Weights of a small sound classifier.
Model: 12.4M parameters, log mel input, arch swin, norm layernorm, activation relu, moe soft, num experts 4, patch size [4, 4], depths [3, 6, 6], widths [96, 192, 384].
Training: 13700 steps, batches of 64.
Data: trained on synthesized solo parts of chorales (CocoChorales), 39062 training examples, 22.4 epochs.
Rows from block 11 of a small sound classifier, named by matrix and row number. Rows with one number within an expert belong to one neuron, the router's apart. Each number is 128 + 32 x the weight over its row's rms, rounded and kept within 0 to 255. All counts start at 0.
Before each expert's rows are labels from the 100 clips, of 14976, where the router gives the expert most weight on average: "top examples" is what is common among them. Only what is clearly more common there than usual is listed. The data: synthesized solo parts of chorales (CocoChorales). In brackets: how many of the 100, against the usual share in percent.
# router: slot weights (model.blocks.11.mlp.router.weight, 8x384, trained with AdamW), inputs 96-191
# up: expert up (model.blocks.11.mlp.up, 4x192x384), inputs 96-191
# down: expert down (model.blocks.11.mlp.down, 4x384x192, transposed), outputs 96-191

# expert 2
top examples: cello (44 vs 9.9)
router.4 [137 156 149 136  91 105 132 103 127 143 158 147 123 203 118 137  95 200 107 122 125 180  90 125 129  98 171 112 115 194 158 135 105 111 130 148 172 143 149  99  89 154 137 136 163 139 121 179 128 125 151 127 120 126 141 144 128 176  43 127 144 118 167 200 140 144 153 186  82 116 100 161 131 187 144 124  87  95 135  92 155 212 166 118 149 145 128 106 167 160 133 110 104 226 153 177]
router.5 [105 162 126 123 104 145  85 114 148 146 149 142 103 145 104 118 136 182 144  59 128 204  96 159  96  93 113 117 104 151 174  76 126 111 209  91 194 131 119  96  48 130 142 160 159 181 155 199  96  89  84 114 147 124 118 178  82 147  50 112 153 167 112 194 179 107 154 131  94 103 160 133 123 188 130  88  93 131 124 128  80 168 101 130 182 117 164 118 139 133 128 149 134 113 158 145]
up.0 [ 68 134 129 112 119 134 174 129 117 156  96 161 100 144 149 124 167 123 145 171 124 113  98 159 135 108 125  52 148 143  94 102 150 153  99 153  93 116 146 208 133 138  64 101 186  88 120  93  98 101 184 129 173 187 138  84 171 108 168 108  97 105  44  94 116  27 134 163 107 150 134  45 129 112 142 117 102 170 101 160 134 105 155  78 134 115 141 154  90 104  92 200 149 106 162 144]
down.0 [144 181 161 110 160 154 139 156  97 108 150 130 142 144  87  99 166 142 111 154 138 130 124 124 135 104 111 151 117 109 114 159 145 115 128 144 122 122 137 121  92 136 103  75  96 142 137 148 124 126  98 129  85  78 156 165 136 160 123 132 139 153 140 185 107 144 133 201 165 164 120 116 157 141 123 137 109  75  72 128 110 185  86 142 169 189  94 109  83 103 111 144 194 117 139  68]
up.1 [172 142 128 134 155 167  96 169 103 137 136  90 124 129  78 145  84 132 145 161 158  95 166 166 199 171  87 126 189 100 101 168 153 125 154 125 142 155 137 145 170 126  89 168 101 120 151 110 142 127 132 150 109 158 128  71 141 134 153 127 172 112 135 115 123  77 164 199  56 199 118 145 100 133  98 130  95 153 115 101 185 148  92 100 114  95 137 158  86 118 147 130 156  83 185 175]
down.1 [152 164 123 136 127 172  87 207 131 143 135 129 117  93 146 104 128 100 162 119 139  67 194 105 107 168  66 132 108 101 155 137 123 114 164 151 202 114 128 133 103 191  85 166 112 124 128 133 139  63 115 149 123 193 164 153 118  93 132 107 160 140 132 110 115 123 119  79 158  92 136  76 155 105 148 117 164 124 170 111  53  86 145  67 178 155 162 138 140 127 107 127  89 141  70 139]
up.2 [ 67 172 123 123 182 177  72 109  85 162 179  64 134 100 117 119 123 116 146 207 152 160 113 126 163 112  79  95 102  92  88 107 154 145 140  72 107  18 173  99 107  87 123 128 188  81 146 107  93 141 120 149 111 178 175 146 139 135 116 191  89 167  89 177 135 133 142 142 152 123 102 113 129 125 124 119 113 103 116 129 130 126 111 138 162  68  48 160 171 123 102 137 156 120 113 102]
down.2 [120 179 158 115 112 154 141  97 130 153 127 155 155 166 149 152 125  90  93 133 126 124 126 123 145 110 157 148 179  84 178  42 130 131 157 139 109 116 163  81 166 113 184  83  85 106  88 137 145 153  95 149 100 108 133 186 111 130  88  48  82 119 136 161 137 102 158 131 183 117 156 149 112 136 112 137 137 108 103  88 146 101 121 173  43 157 139 158 136 148 164  94 121  95 149 124]
up.3 [139 135 119 126 117 128 113 124 141 126  75 124 124 141 135 119 134 126 137 156 158 174  75 109 132  92 184 116 158 100 150 150 145 109 110 128 121 144 149 137  87 110 128 169 114 136 117 107 142  54 182 145 163 161 111 130 141  96 143  99 130 156 116  71 134  78 190  98 120 141 113 138 141 112 168 112 169 163 216 134 128 129 131  99 168 119 205 151 138 125 142 173 136 114 148 106]
down.3 [150 166 119 125  93 175 147 201 104 106  91  94 146 195 109 142 121 167 129 126 168 121 162 119  97 153 127  62 128 106 126  85  44 141  86 128 108 116 134  82 165 126 119  61 148  89 100  75 125 165 122  88 109 165  80 145 113 106 128  92 131 105 140 118 110 128 129 143 102 171  66 110  80 103 180 100 137 133 127 144 135 115 151 140 141  91  45 104 128 136  92 107  99 132 143 187]
up.4 [117 112 185 150  78 127 169 118 111 195 105 128  81  93 146 135 147 186 101 115  99 165  71 122 129 164 110 141  73  53 115  92 162 140 202 184 157 142 171 136 126 124 111 112 195 143  89 161 100 114 129 142 138 109 103 123 152  90 152 151 137 146  91 133 142 139 125 129 125 101 224  87 158  91 143 170 127 103 112 149 134 130  55 138 109 168 100 108  98 159 124 138 150 157 142 118]
down.4 [118 104 132  96 168 131 127 157 164 147 121  73 143 167 109 162 118 112 136 119 102 109 155 151  96 108 154 142 137 178  81 137 170 143  99 145  96 162 146 115 161  88 125 172 102  74 150  95 124  90 157  81  82 147 135 104 192 160 160 128 120 123  78 139 116 138 133 126 120 124  81 109  65 139 152 128 112 131  89 125  78 113 185 145 171 144 171  91 150 115  95 126  78 166 161 158]
up.5 [162 134 115 136 101  97 130 137 150 180 115 125  69  64  96 163 128 152 120 116 148 128 130  56 181 122 137 166 112 145 155  46  56 114  70  74 143 135 120 162 104 152  75 188 157  71 135 115 141 169 121 167 149 129  95  77  96 154  75 129 110 105 126 139  97 158  87  98 112 120  83 136 124 160 132 127 114 160 145 137  78 157 156 138 142 154 187  82  86 125 195  78 211 124 114 192]
down.5 [139 110 167  89 141 149 208  62 119 154 144 129 168 140  96 173 175 134  80 185 157  56 155 176 108 127  85 102 109 148 133 146 151 175 166 103 156 137 107 128 166 129 172 192 131 139 118 134 170  69 114 173  93 183 106  82 129 162 126 112 126 102  61 137 129 131 151  95  85 145 170 177 156  95  63 110 102 107  93 101  58 147 149 115  93  86 108 183 108 143 135 143  98 127  95 114]
up.6 [143  81 112 118 129  89 147 118  82  99 128  79  95 138 129  86 135 126 105 105 144 128 125 122 119  99 112  98 149 101 173  80  50 108  93 171 122 118 125  73 198 160 118  95 118 130 104  92 130 219 137 131 151 125  86 157  93  96 121 179 129 115 159  84 118 158  85 117 204  71  67 187 127 128 144 147 141 131 179 101 159 160 126  93 124  64 121 135 107 168 146 113 142 117 177  67]
down.6 [100 187 171  72  94 144 195 128 133 118  99 112 132 116 116 100 110  96 135 185 151 132 173 134 104 143 136 122 196  95 147 157 129 146  84 136 129 118 122  93 110 132 163  93 156  78 108 144  67 105 159 113 130 104 108 151  73 143 136  81  84  69 189 161 128 101 121 120 116 119 119 101  95 155 160 172  85  76 111 101 112 120 132 167 100  99 133 178 133 113 192 169 133 164 153 154]

# expert 0
top examples: horn (93 vs 7); note A#4 (36 vs 10.6); note A4 (30 vs 8.7); note B4 (30 vs 9.5)
router.0 [ 88 141  78 142 132 109  77  84 123 140 140 158  89 138 114 154 158 151 169 106 136  70 233 169 121 136 104 169 210 126 167 113 139 147 115 183 146 120 128 139  74 124 134 203 144 136 135  76 105 165 125 138 142 118 204 100 146 109 117 122 141 147  82 111 151 135  92 110 129 104 127 151 162  74 122 160 110 152 107 158  90 106 109 104  86 198 157 126 183  78 122  97 105 107 111 183]
router.1 [ 81 111 115 108 104 131  76 107 173  85 144 141  91 169 175 161 133 135 137  88  73  87 182 170 115 113 132 165 177 128  82 132 150 128 168 150 146 134 123 164 140 116 159 139  96 138 145  72 157 122  98 144  95 160 148 145 125 100  88 156 137 104 109 110 138 198 119 102 126  59 132 204  94 144 165 127 195 136  99 154  80 162 131 158  85 131 182 147 131 118  79 103  84 160  59 177]
up.10 [134  99  71 147  97 180 124 107 144 161 112 101 142 155 145 157 150 137 161  84 113 135 201 100 175 187  98 190  98 115 153 126 107 125  87 138 103  71  99 124 103 126  95 108 150 182 200 166 111  85 110 102 143  64 138 104 123 141 187  88 137 168 128 147  84 132 120  72 106 160 170 100 165 134 187 158 148 200 170 162 102 167 123 122 101 155 134 102 163 172  91 108 126 118 107 165]
down.10 [ 91 166 165 158  54 131 134 126 168 155 138 143 169 171  82 114 145 147 100 134 122  88  91 131 129  94  51 136 153 133 135 104 174 108 158 129 174 149  98 103 120 158 151  87 167 120 151 106 144 155 130 151 103 141  65 140  97 109 122 164 145 112 141 152 126 191  62 102 141 111 154 125 120 119 149  97 116 127 141 113 200 109 140  96 179  83 152 127 148 154 145  76 105 153  98 166]
up.11 [123 138 109 112 145 164 168 154 154 138 104 147 150 139 121 144 126  98 179 154 143 120 229  79  92 104 113 152 166 112  99 130  98 142 114 120 116 103 158 181 146 120 127 179  74  89 116  59  92 131 109  54 138 109 116 122 178 139 104 144 122 172 173 144 175 138 181 119 114 115  48 113 175 199 101  66 155 115 133 148 113 114 146 149 154 125 111 114  96  39 160 147 111 138 147 159]
down.11 [181 111 100 167 140  91 101 133 113 100 107 173 116  86 127 137 148 150  89 169 135 120  84 159 128 107 141  96 146 148 130  89 134 104 177 149 103 121 159 104 100 148 102 191  82 125 135 183 132 145 184 175  91 161 152 133 102 130 129 114 156 114 132  95  92 135 113 171 144 186 238 152 115  77 156 103 125 107 192 110 123 103  65  88 126 149 159  77 149 187 105 104  81  78 127 111]
up.12 [149  98  98 127 171 125 114 145 116 110 156 116 140  89 119 117 109 118 109  75 172 127  51 100 119  92 162 122 147 115 119  64 146  81 127 170 143  97 107 107 157 143  98  76  69 150 130 106 145 142 160 123 172 161 212  97  65 131 120 125 135 164 176 194 139  79 131  90 102 111 167  98 122 124 105 107 188 130 116 128 181  55 125 143 146 138 131 113 120  68 142 136 133 141 132 124]
down.12 [ 99 135 164  92  97 137 111 132 174 162 158 125 134  96 129 135 106 117 126 126 124  98 142  94 171  76 191 121 180 175 135  91 121 154 168 133 138 136  74 104 129 140 117 151  81 186 113  54 143 101 136 109 115 178 137  93  70 175 102 191 168 118 129 143 135 154 148 127 107  86 158 140 103 170 161 100 142 137 115 139 132  73 148 152 109 118 153 111 181 143 158  95 138 101 153 166]
up.13 [154  94 110 128 100 131 172 164  69 105  98 123 138 195 139 129 128 134  97 108 107 186 190 136 133 152 194  92 111 112 110 213 100 140 129  93 185 114 196 138 129  91 172 116  74 102  98  94 116 175 172 126 107 131 135 122 136 122 151  95 125 129 210 111 102 165 150 163  99 127 126 128  93 145 180  96 120  72 100 143 156 112 133 110 108  94 161 101 144 166 150 134  78 141 112 124]
down.13 [ 70 129  95 142 158 203 182 110 111 164 117  82 107 112 120 132 126 153 168 125 171 156 132  79 136  91 195 117 146 123 141  91  72 124  65  98 133 112 132 131 183  85 103 153 121 124 133 144 118  64 168  85 128 167 126  87 148 118 113 187 120 141 131 172 154 138 189 101 103  95 158 139 152 161 113 139  88 138 119 149  69 159 123 147 164 129 145 131  76 114 114 148 134 175  97 108]
up.14 [115 164 114 136 106 103  90 148 140 103 143 147  98 165  87 152 147 140 146 140 150 110 133 146  90  68 117 107  92 102 171 106  94 111 128 107 141 111 128 151 131 146 204 180 105  97 146 156 188 151 136 112 157 105 132 137 184 154 153 126 100 120  99 169 180 155 156 142 140  77  67  85 142 154 121 149 117 103 143  72 134  99 141  85 152  91  99  87 164 138 133 166 162 145  79 135]
down.14 [181 176 160 106 176 117 133 148 119 145 138 146 132 142 154 156  96 119  97 128 104 112 227 183 100  48 159 139 130 120 107  54 137  97 153 141 112 152 149  89  45 126  89 152  96  79 151 149 133 121 159 173  96 112 113 113 116 135  64 107  86 151 126 115 119 124 166 141 196 103 107 145 144 178 167 157 119 114 176 136 129 133 132 132 105 181 132 107 137 163 166 144 121 127 171 123]
up.15 [165 149 143  99 140 164  98 137 133 117 120 118 147 131 105 128  95 119  98 131 161 138 219 129 174 163  82 203 147 146 196 121 182  78 134 188 169 120 151  83 108 114 165 113 136 128 163 169 130 139  79 143 107 146 169 152 113 141 114 115 140  91 132 102 164 142 207 117 154 135 106 108 173  12 121 120 145 145 128 112 126 126 140 119  78 146 134 156 133 101 151 104 107  73  93 134]
down.15 [194 118 167  96 126 155 100 135 112 121 126 127 151  60 155  89  88 197  72 138 121 148  73 102 153 185 139 130 120  98 107 115 137 118 244 141 133  73 147 136 113 134 134 113  77 147 104 135  89 139 174  98  70 117 121 141 164 145 100 133 166 126 121 173 156  92 155  77 176 149  60  81  65 101 112 160 126 130 195  72 172 123 100 131 166 103  88 110 101 115 136 116 131 116 125 131]
up.16 [ 87 143  97 127 163 106  58 126 175  77 109 158 137 151 115 132 130 126 154 127 142 145 119  29 121 138 159  74 181 132  73 105 107 128  83 171  82  96 199 134  96 174 151  75 112  91 109 134 138  93  87 130 104  95  81 162  63 127 140 151 114 137 102 114 145 129 175 140  91  76 150 122 125  75 139 134  92 101 123 119 171 181 154 137 138 128 103 123 116  90 111 136 111 142 111 163]
down.16 [148  93 234  73  62 142 107 161 124 128 156 148 161 116 170 129  83  86 137 119 126 156  90  90 176 139 130 126 170 143  89 200 123 126 173 150 159 130 155  89 126  74 105 141 111 145 155 173 118  86 105 183 142 161 153 150 154 121 155 110 109  99 154  92 156 111 107 106 158 102 220  94 138 100 100 155 138 135 105  86  52  95 100 141 117 106 156 186 148 129  73 119  95 121 122 167]

# expert 1
top examples: double bass (100 vs 1.7); note C4 (38 vs 10.8); note G#3 (37 vs 8.3)
router.2 [103  73 107 120 124  79  85 139 151 147 191  78 143  58  99 129 133  98 135  90 139 122  95 138  74  50 122 168  76 131 152 106 133 103 136  90 143 212 164 193 158 157 156  93 143 104 115 194 140 181 143 144 107 121  73 107 189 180 136 128 118  81 123  76 102 111  95  92 108 141 142 124 161  86 137 128 127  97 131 120 137 130 141 110 113  96 165 134 106  78 113 137 124 142 155 148]
router.3 [154  94 133  85 109  72  92 137 145 130 188  88 103 131  94 129 164 157 113 147 133 119 157 134  83 102 198 111  76 134 136 103  83 104 133 103 142 131 185 153 124 107 196 148 116  88  79 108 121 167 102 168 114 125 123  98 170 144 156  88 142 102 121 123 193 132 131  94  94 122 126  90 148  41 167 111 140 140 160 138 122 122 129  90  72  88 115 157  99 143 116 128 151 131 148  83]
up.10 [102  94  88  84  93 126  95 121 105 156 103 113 106  99 162 124 130  94  65  37  93  97  10 149 144  85 143 109 114  93 175 157 179 138  95 116 161 134  97 157 194 168 144 156 124 142 129 159 142  89 168 142 122 142  50 113  92 159 167 177  81 148 122 124 126  95 124 114 133  89 104 189 111 165 145 129 132 116 105 138  99 117 133 101 120 133 113  78 150 126 154 142  87  58  76 153]
down.10 [115 101 111 127  95 134 129 121 145 165 125 119 127 124 115  93 161 139 195 131 111  89   0 146  99 107  96 159 124 104 142 150 126 114 111 156 121  83 123 131 159 175 145 182 157 154 160 128 134 121  95  78 139 137  22 135  61 157 122 121  99 161  99  94 135 102 149  98 134 113  83 115  91  96  71 144 111 149 110 118 169 151  90 155 124 110 104 156 136 150 151 149 118 144  96 190]
up.11 [143 114  87 167 126  92 146  79  94 142 131 121 162  90 145 113 172 210 149  62 146 165 118  88  83   0 145 123 125 183 118 161 103  98 121 168 134 113 123 112 109 161 157 101 122 187 134 179 168 142 139 133 150 119 140  28 103 124 103 128 176 135 158 172 137 133 127 122 122 129 120 186  92 191 151 172 149 151 127 159  96 106 139 156  58 131 114 112  69 134 109 103 158 159  48  89]
down.11 [113 179 100 106 144 135 130 147 142 124 126 176 112 135 154 131 143 122 136 168 133  83 162 132 111 226 102 139 111  70 129 118 153 139 113 116 108 136  65 150 145 128 109 123 170  38 129  82 106 115 148 170 115 104  98 222 181  87 161 200 101  87 141  70 100 164 156 148 101  99 152 124  96  93 113 151  71 153 150 152 119  71 138 100 189 132 111 140 207  84 164 151 134 147 139 105]
up.12 [159 111  94 135 138 165 142 165 150 170 117  87  95 122 125 124 113 167 168 131 147 122  89 165 146 180 149 157 135 135 127  69 143 117 117 128 143 111 181 189 131 123 144 109  96  74 130 145 143 118 107 123 124 139  91 141 134  89 126  68 132 108 155 202  66 135 129 174  80  94  97 110 117 148  97 191 120 125 109 110 127  88 156 152 161 157 129 117 101 131 178 144 146 158 106  85]
down.12 [ 66 166  59  83 146 138 136 136 130 114 136 118 126  89 216 119 107 144 177 118 115  68 117 137 144 108  92 155 114 150 167 116 175 121  67 110 117 140  90 146  91 115  99  42 140 184 162 144 125  95  72 108 173 138 130 243 105 128 133 119 137 117 132 139 137 127 129 164  96 135 107 154  96 123 137 123 144 122 152 126 146  78  86 165 153 188 104 153 146 139 145  54 152 127 101 111]
up.13 [224 160 112 126  99  96  91  91 104 116 135 197 132 135 137 158 151 152 133 168 145 120 172 181 119 175 175 125  64 108 113 173 125  76  93 104 160  71 142  47 110 113 137  77 142 134 107  41  96  99  95 143 102 136  76 134 166  74 161 165 116 182 200 179 126 148 111 142 101 144 137  68 169 157 128 162 185 150 144 113  69 134 123 156  80 115 160 146  72 111  94 146 132 116 139 163]
down.13 [ 85 145  88 148 155 140  87 153 162 124 143  66 103 152 136  98  98 133 181 131 104 181 183  96 160 137 140 152 188 159 172 126 101 154 141 106 132 214 156 120 112 109 174  91 143  91  86 126 100 165 152 121 174 120 115 100 110  94 156  98  92 116 140  85 155 107 128  96 180  76 192 127 180 100  92 142  69 152 128 100 151  66 102 106  97 143  77 135 157 146 157 143 143 164  87 128]
up.14 [182 124 170 123 120 123 111  91 120 110 145 155 122 144  98 141 122  59 163 106 111  91  89 122 146 104 154 142 105  67 122 151 140  99 176 107 123 141  95 117 150 157 118 203 125  86 157 112 133 196 119 149 119 130  80 176 164 118 128 123 139  79 150 135 136  38 139 179  89 119 119 104 137 165  95  94 224 127 134 176 154 109 131 137 118 132 121 142 104  76 131 193 129 134 190 107]
down.14 [124  81 107 154 100 144 118 135 161 105 184 114 137 144 160 123 175 153  99  93 153 104  85 100 102 165 162  84 127 170 145  90 119  72 110 131 110 114  96  90 153 144 157 107 117 190 150 120 147 104 126 133  68 104 171 117 142 126 115 122 109  52  96 176 107 102  94 106 122 170 123  88 104 133 167  84 137 125 152 112 156 164 123 136 169 134 105  86 103  99 131  63 136 126 100  64]
up.15 [106 153  79 122 121 153 151 154 126 125 143 189 108 159 161 139 131 144  78 152 120 119  93 195 113 178 136 161 116 115 127 128  92 135 162 137 114 138 110 155 102 126 143 128 121 164 171 181 145 125 119 104 196 111  98  92 126  96  71 140 112 106 204 228 120 143 147 117 103 125  77 129  85 115 172 190 132  74 112 130 166 160  68 120 154  96 129  99 165 128 159 114 121  63 104 127]
down.15 [107 130  95 108 151  89  60 107 122 206 170 127  92 171 105 142 122 136 127 119 105 107 120 115 110  63 103 151 111  98 109 164 154 110 175  89 118 134 116 133 123 111  84 111 139  98 137  61 126  96 192 146 145 119 149 127 120 130 121 130 117 126 113 111 133 125  70 110 157 106 255 102 126 148 181  93  95 135  84 129 119 119 112 111  51 184 100 136  95 137 117 142 148 164 150 173]
up.16 [151 126 130  99 117 137 134 147 158 191 124 135 156 121 123 103 143  94  88  88 148 241 140 108 139 148  86 175 167 163 148  95 119 124 172 106  87  73 114 147 102 107 115 133  66 153 140 131 187 140 124 101 153 146 119  79 183 150 164 129 149 116  49  84 103 160 100 115 107 101 101  71 139  98  98 165 179 165  74 158 143 114 123 124  89 111 104 166 195 119 143 124 169 141 136 113]
down.16 [191 143 101  88 120 162 157 112 141 159 107 113 139 107 113 111  73 102 106 173 103 221 193 113 153 181 101 124 134 164 109 147 142 115 203 203 130 106 128 101 147  98 111  58 136 176 136 127 150  94 134  90 100 122 140 153 167 177 138 106 143  87 157 160  99 128 159 173 147 110  63 185 127 140 156 129  88  89 126  99 161  66 149 119  54 104  91 124  60 124 120 122 117 160 180 165]

# expert 3
top examples: oboe (87 vs 7.3); note B4 (31 vs 9.5); note C#5 (30 vs 9.9)
router.6 [111 165 184  89 100 161 125 155 183 141 100 135  70 189  75 143 159  73 122 142 180 134 181 158 122 119 136 108  45 171  95 145 175 114 162 125 108 176 133 173  58 160 126 132  72 109 153 114 177 184  94 121 127 195 156  77 146  99 169  88  80 117 126  91 144  99 110 157  71 156 100  66 125 138 128 108 145  71  93 136 134 100 160 131 154 132 137 140 100 136 168 146  76 134 169 182]
router.7 [176 154 173  97  63 116 192 160 146 177 126 170 126 132 110 168 101  76  74 130 117 156 128 169 118 133 143 118  66 118  57 153 145  95 152  80 125 117 151 196 133  95  90  90  56  57 112  96 111 145  87 106 104 136 148 123 112 159 167 131  73 121  82 123 131 157  84 185 108 101 126  82 128 144 121  87 160 140 106 106 140 115 134 113 146 116  38 117  82 141 181 123 111 169 137 133]
up.10 [151 117 124 133 111 176 172 125 155 111 121  86 135 126 138 118 134 145 137 109 147 147  76  91  75  92 111 159 164 144 140 143 189 107 169 129 123 103 130  51 159 142 124 114  91 146 113 139 145 174 139 108  79 141 125 170 150  81  91  83 174 148 166 169  63 177  84  78  85 114  50 150 140 211  57 120 144 136 118 108 128 140 157  82 185 154 146 166  85 104 144  85 158 127 101 104]
down.10 [144 139 136 116 127 157 126 113 149 171 125 148 137 101 139 137  94 127 121  82 129 151  13 138 130 155 157  68 167 200 157 117 118 150  86 131 128  52 141 104 128  83 135 164 135 129 121 130 129 124 123 104 183 162  31 123 124 135  96 107 116 143 213 165 141 138 101 126  99 129  91 115  88 133 115 128 192 125 178 128 105 155 118 144 168 140 138 155 107 133 152 109  87 145 148 112]
up.11 [123 161 103 123  87  54 155 129 151 134 104 160 128 209 103 133  79 128 177 150 100 130 132  63 119 106 171  82 135 117 127 172 142 150 142 131 125 104 154  85  80 148 118 131 148 120 126  71 122 143 141 143 180 140  96 117 133 100  81 160 131 217 108  96 139 166 170 113 132 177 121 136 113 136 108  96 165 131 132 195 135 128 148 139 137 132 170  77 138 101 136 153 158  85 124 134]
down.11 [ 87 114 113 114 142 150 122 166 150 126 143  69 160  78 161  73  79 103  87 101 102  92 132 131 114 171  84 105  97 159  98  80 135  92 122 117 126 122 136 130 150 108 127 113 119 154 105 155 128 133 139 152  63 125 173 162 133 127 122  91 154  78 131 151 152 154 126  96 176  99 102 121 121 131 119 128 124 127 165 108 133 118 148 116 135 136 112 138 109  64 158  47 142 159 105 127]
up.12 [ 91 110 153 123 147 160 163 113 141 157 102  45 154  91 113 153  93 101 140 160 129  94 112 164  83  84 119 167 115  42  89  92 142 111  80 155 114 108 106 134 141 111  84 122 118 172 109 168 141 159 194 119 105 126 131 127  94 105  99 111 123 139 133  99  99 149 100  94 177 166 154 171  88 121 165 160  94 109 129 136 100  61 106 116  86 139  94 109  48 179 145  97 165 177 167 133]
down.12 [125 132 145 129 103  92  83 133 136  90 158 123  75 146 121 109 163 197 144 143 154 125 188 140 115 156 165  25 122  86 141  99 144 127  94  84 177 137  97 106 153 151 125 173 156  74 150 115  88 119  98 138 109  80 113 133 123 210 180 140 123 141 125 130 121  81 147 144 157 107  76 143 151 191 149 135 147 165 136 155 166 149  86  72 150 162 139 166 161  96  92 147 117 160 106 171]
up.13 [127 179 131 137  70  97  66 128 146 114 135 115 104 153 129 161 131 175  89  86 171 134 110  97 133 149 175 102 121  99 185  72 129 110 153 105 137 138 148 154 114 133 117 199 154 164 144 184 137 124 108 124 117  57 113 129 124 143 156 119  99 145 108 158 138 123 193  74 182 119 138 137 148 173 132 109  98 133 115 166  88 142  81 162 120 126 127 134 164 169 144 145 131 124 150 189]
down.13 [124 119 153 120 164 134 171 168 145 119 123 135 154  89  94 122 120 142  74 192 117 101 129  75 136 119 148 103  95 142 132 191 143 115  85 154 131 170 174  70 125 121 122 110  82 102 122 136 151 137 146  84 103 161 133 147 146  99  99 152 119  82 123  96  97 119 130 124 102 129  82 155 123 155 145 130 139 148  42  99 163 131 174 121 135 159 178  62 106 129 109 108 105 159 123 135]
up.14 [ 77 121 107 162 118 120  60 108 138 172 124  78 109  76 205 125 128 161 117  87 132 101 100 112 142  97  87 149 103 100  71 123 164 148 107 135 106 154 162 185 151 111  71 148 167  68 145 110 181 130 110 181 123 161  84 104 146  83 116 112 138 158 122 164 138 178 119 122  60 161 137 185  59 167 132 107 124 106 119 162 153 153 120 149 141  95 142  48 164 133 171 132 134 137 148 120]
down.14 [166 176 128 134 134 145 148  98 135 112  91 146 164 131 132 116  75 105 169  80 120 140 120  84 138 149  94  97 112 147 157 106 112  91 112 102 123 160 112 125 106 134 108 114 163 140  86  69  70 146  79 118 159 123 173 130 124 137 177 106 112 134 162 139 148  49 121 168 131  89  93  97 164 115 109 105 119 122 140 134  95 134 114  70  80  78 158 118  89  98 102 111 174 143 105 101]
up.15 [124 117 170 128 139 147 132 144 153 156  94 130 150  96 151 146 109 106 174  94 185 135 134 104  90 102 138  89 116 162  78  88 132  69 111  84 118 144 130 109 152 131 149 145 112 136 116  80 176 184 112 112  53 142 148 156 161 153 108 104  92 147  82 169  83  97 145 124 115 123  88 136  80  93 114 158 136 147 171 139  62 150 133 153 126 111 168  69 144 130 102 119 171  92 139 127]
down.15 [146 149 138 102 141 140 181 114 158 146  80 174 108  97 113 140  61 143 108 123 138 147  91  59 139 121 117 106 118 175 116 119 126  75 136 147 131 152 171 125 146 155 113 160 171 116 118 128 151 102 100  91  75 144 145 136 195  93 188 140 144 131  82 107 135 121 148 102 126  98 125 178  93  74 151 124  95 123 157 156 131 122 138 175 211  19 132 124 221 150 142 150 135  62 104 143]
up.16 [145 152 111 142 108 154 126  30 113  81 113 165 147 137 111 134  88 125 113 113 123 117 129 133 152 111 150 135 156 102 133  70 112 182 133 104 135 109 100 172 115 136 106 138 175 103  86 102  69  73 228 112 119 101 126 136 135 136 191  82 115 138 160  98 134 105 122 109 162 142 158 144 118 148  74 131  76 115 183 144 157  82  92 114 147  88 117 129 117  65 140 159 105  67 101 193]
down.16 [154  84 108  84 110 170 140 122 113  80 137 118 181 209 158  84  85 183 132 146 133 135 152 115 145 124 102 157 131 145 124 162 159  87 141 126 143 147 174  71 153 125 122 118  67  79 113 154 120 134 114 171 124 127 186 106 132 164 148 132 149 141 155 115  91 153 140 163 112 111  88 121 154 117 117 119 111 132  17 116  85 148 113 142 156 145 128 193 114 149 143 119 161 160 146 151]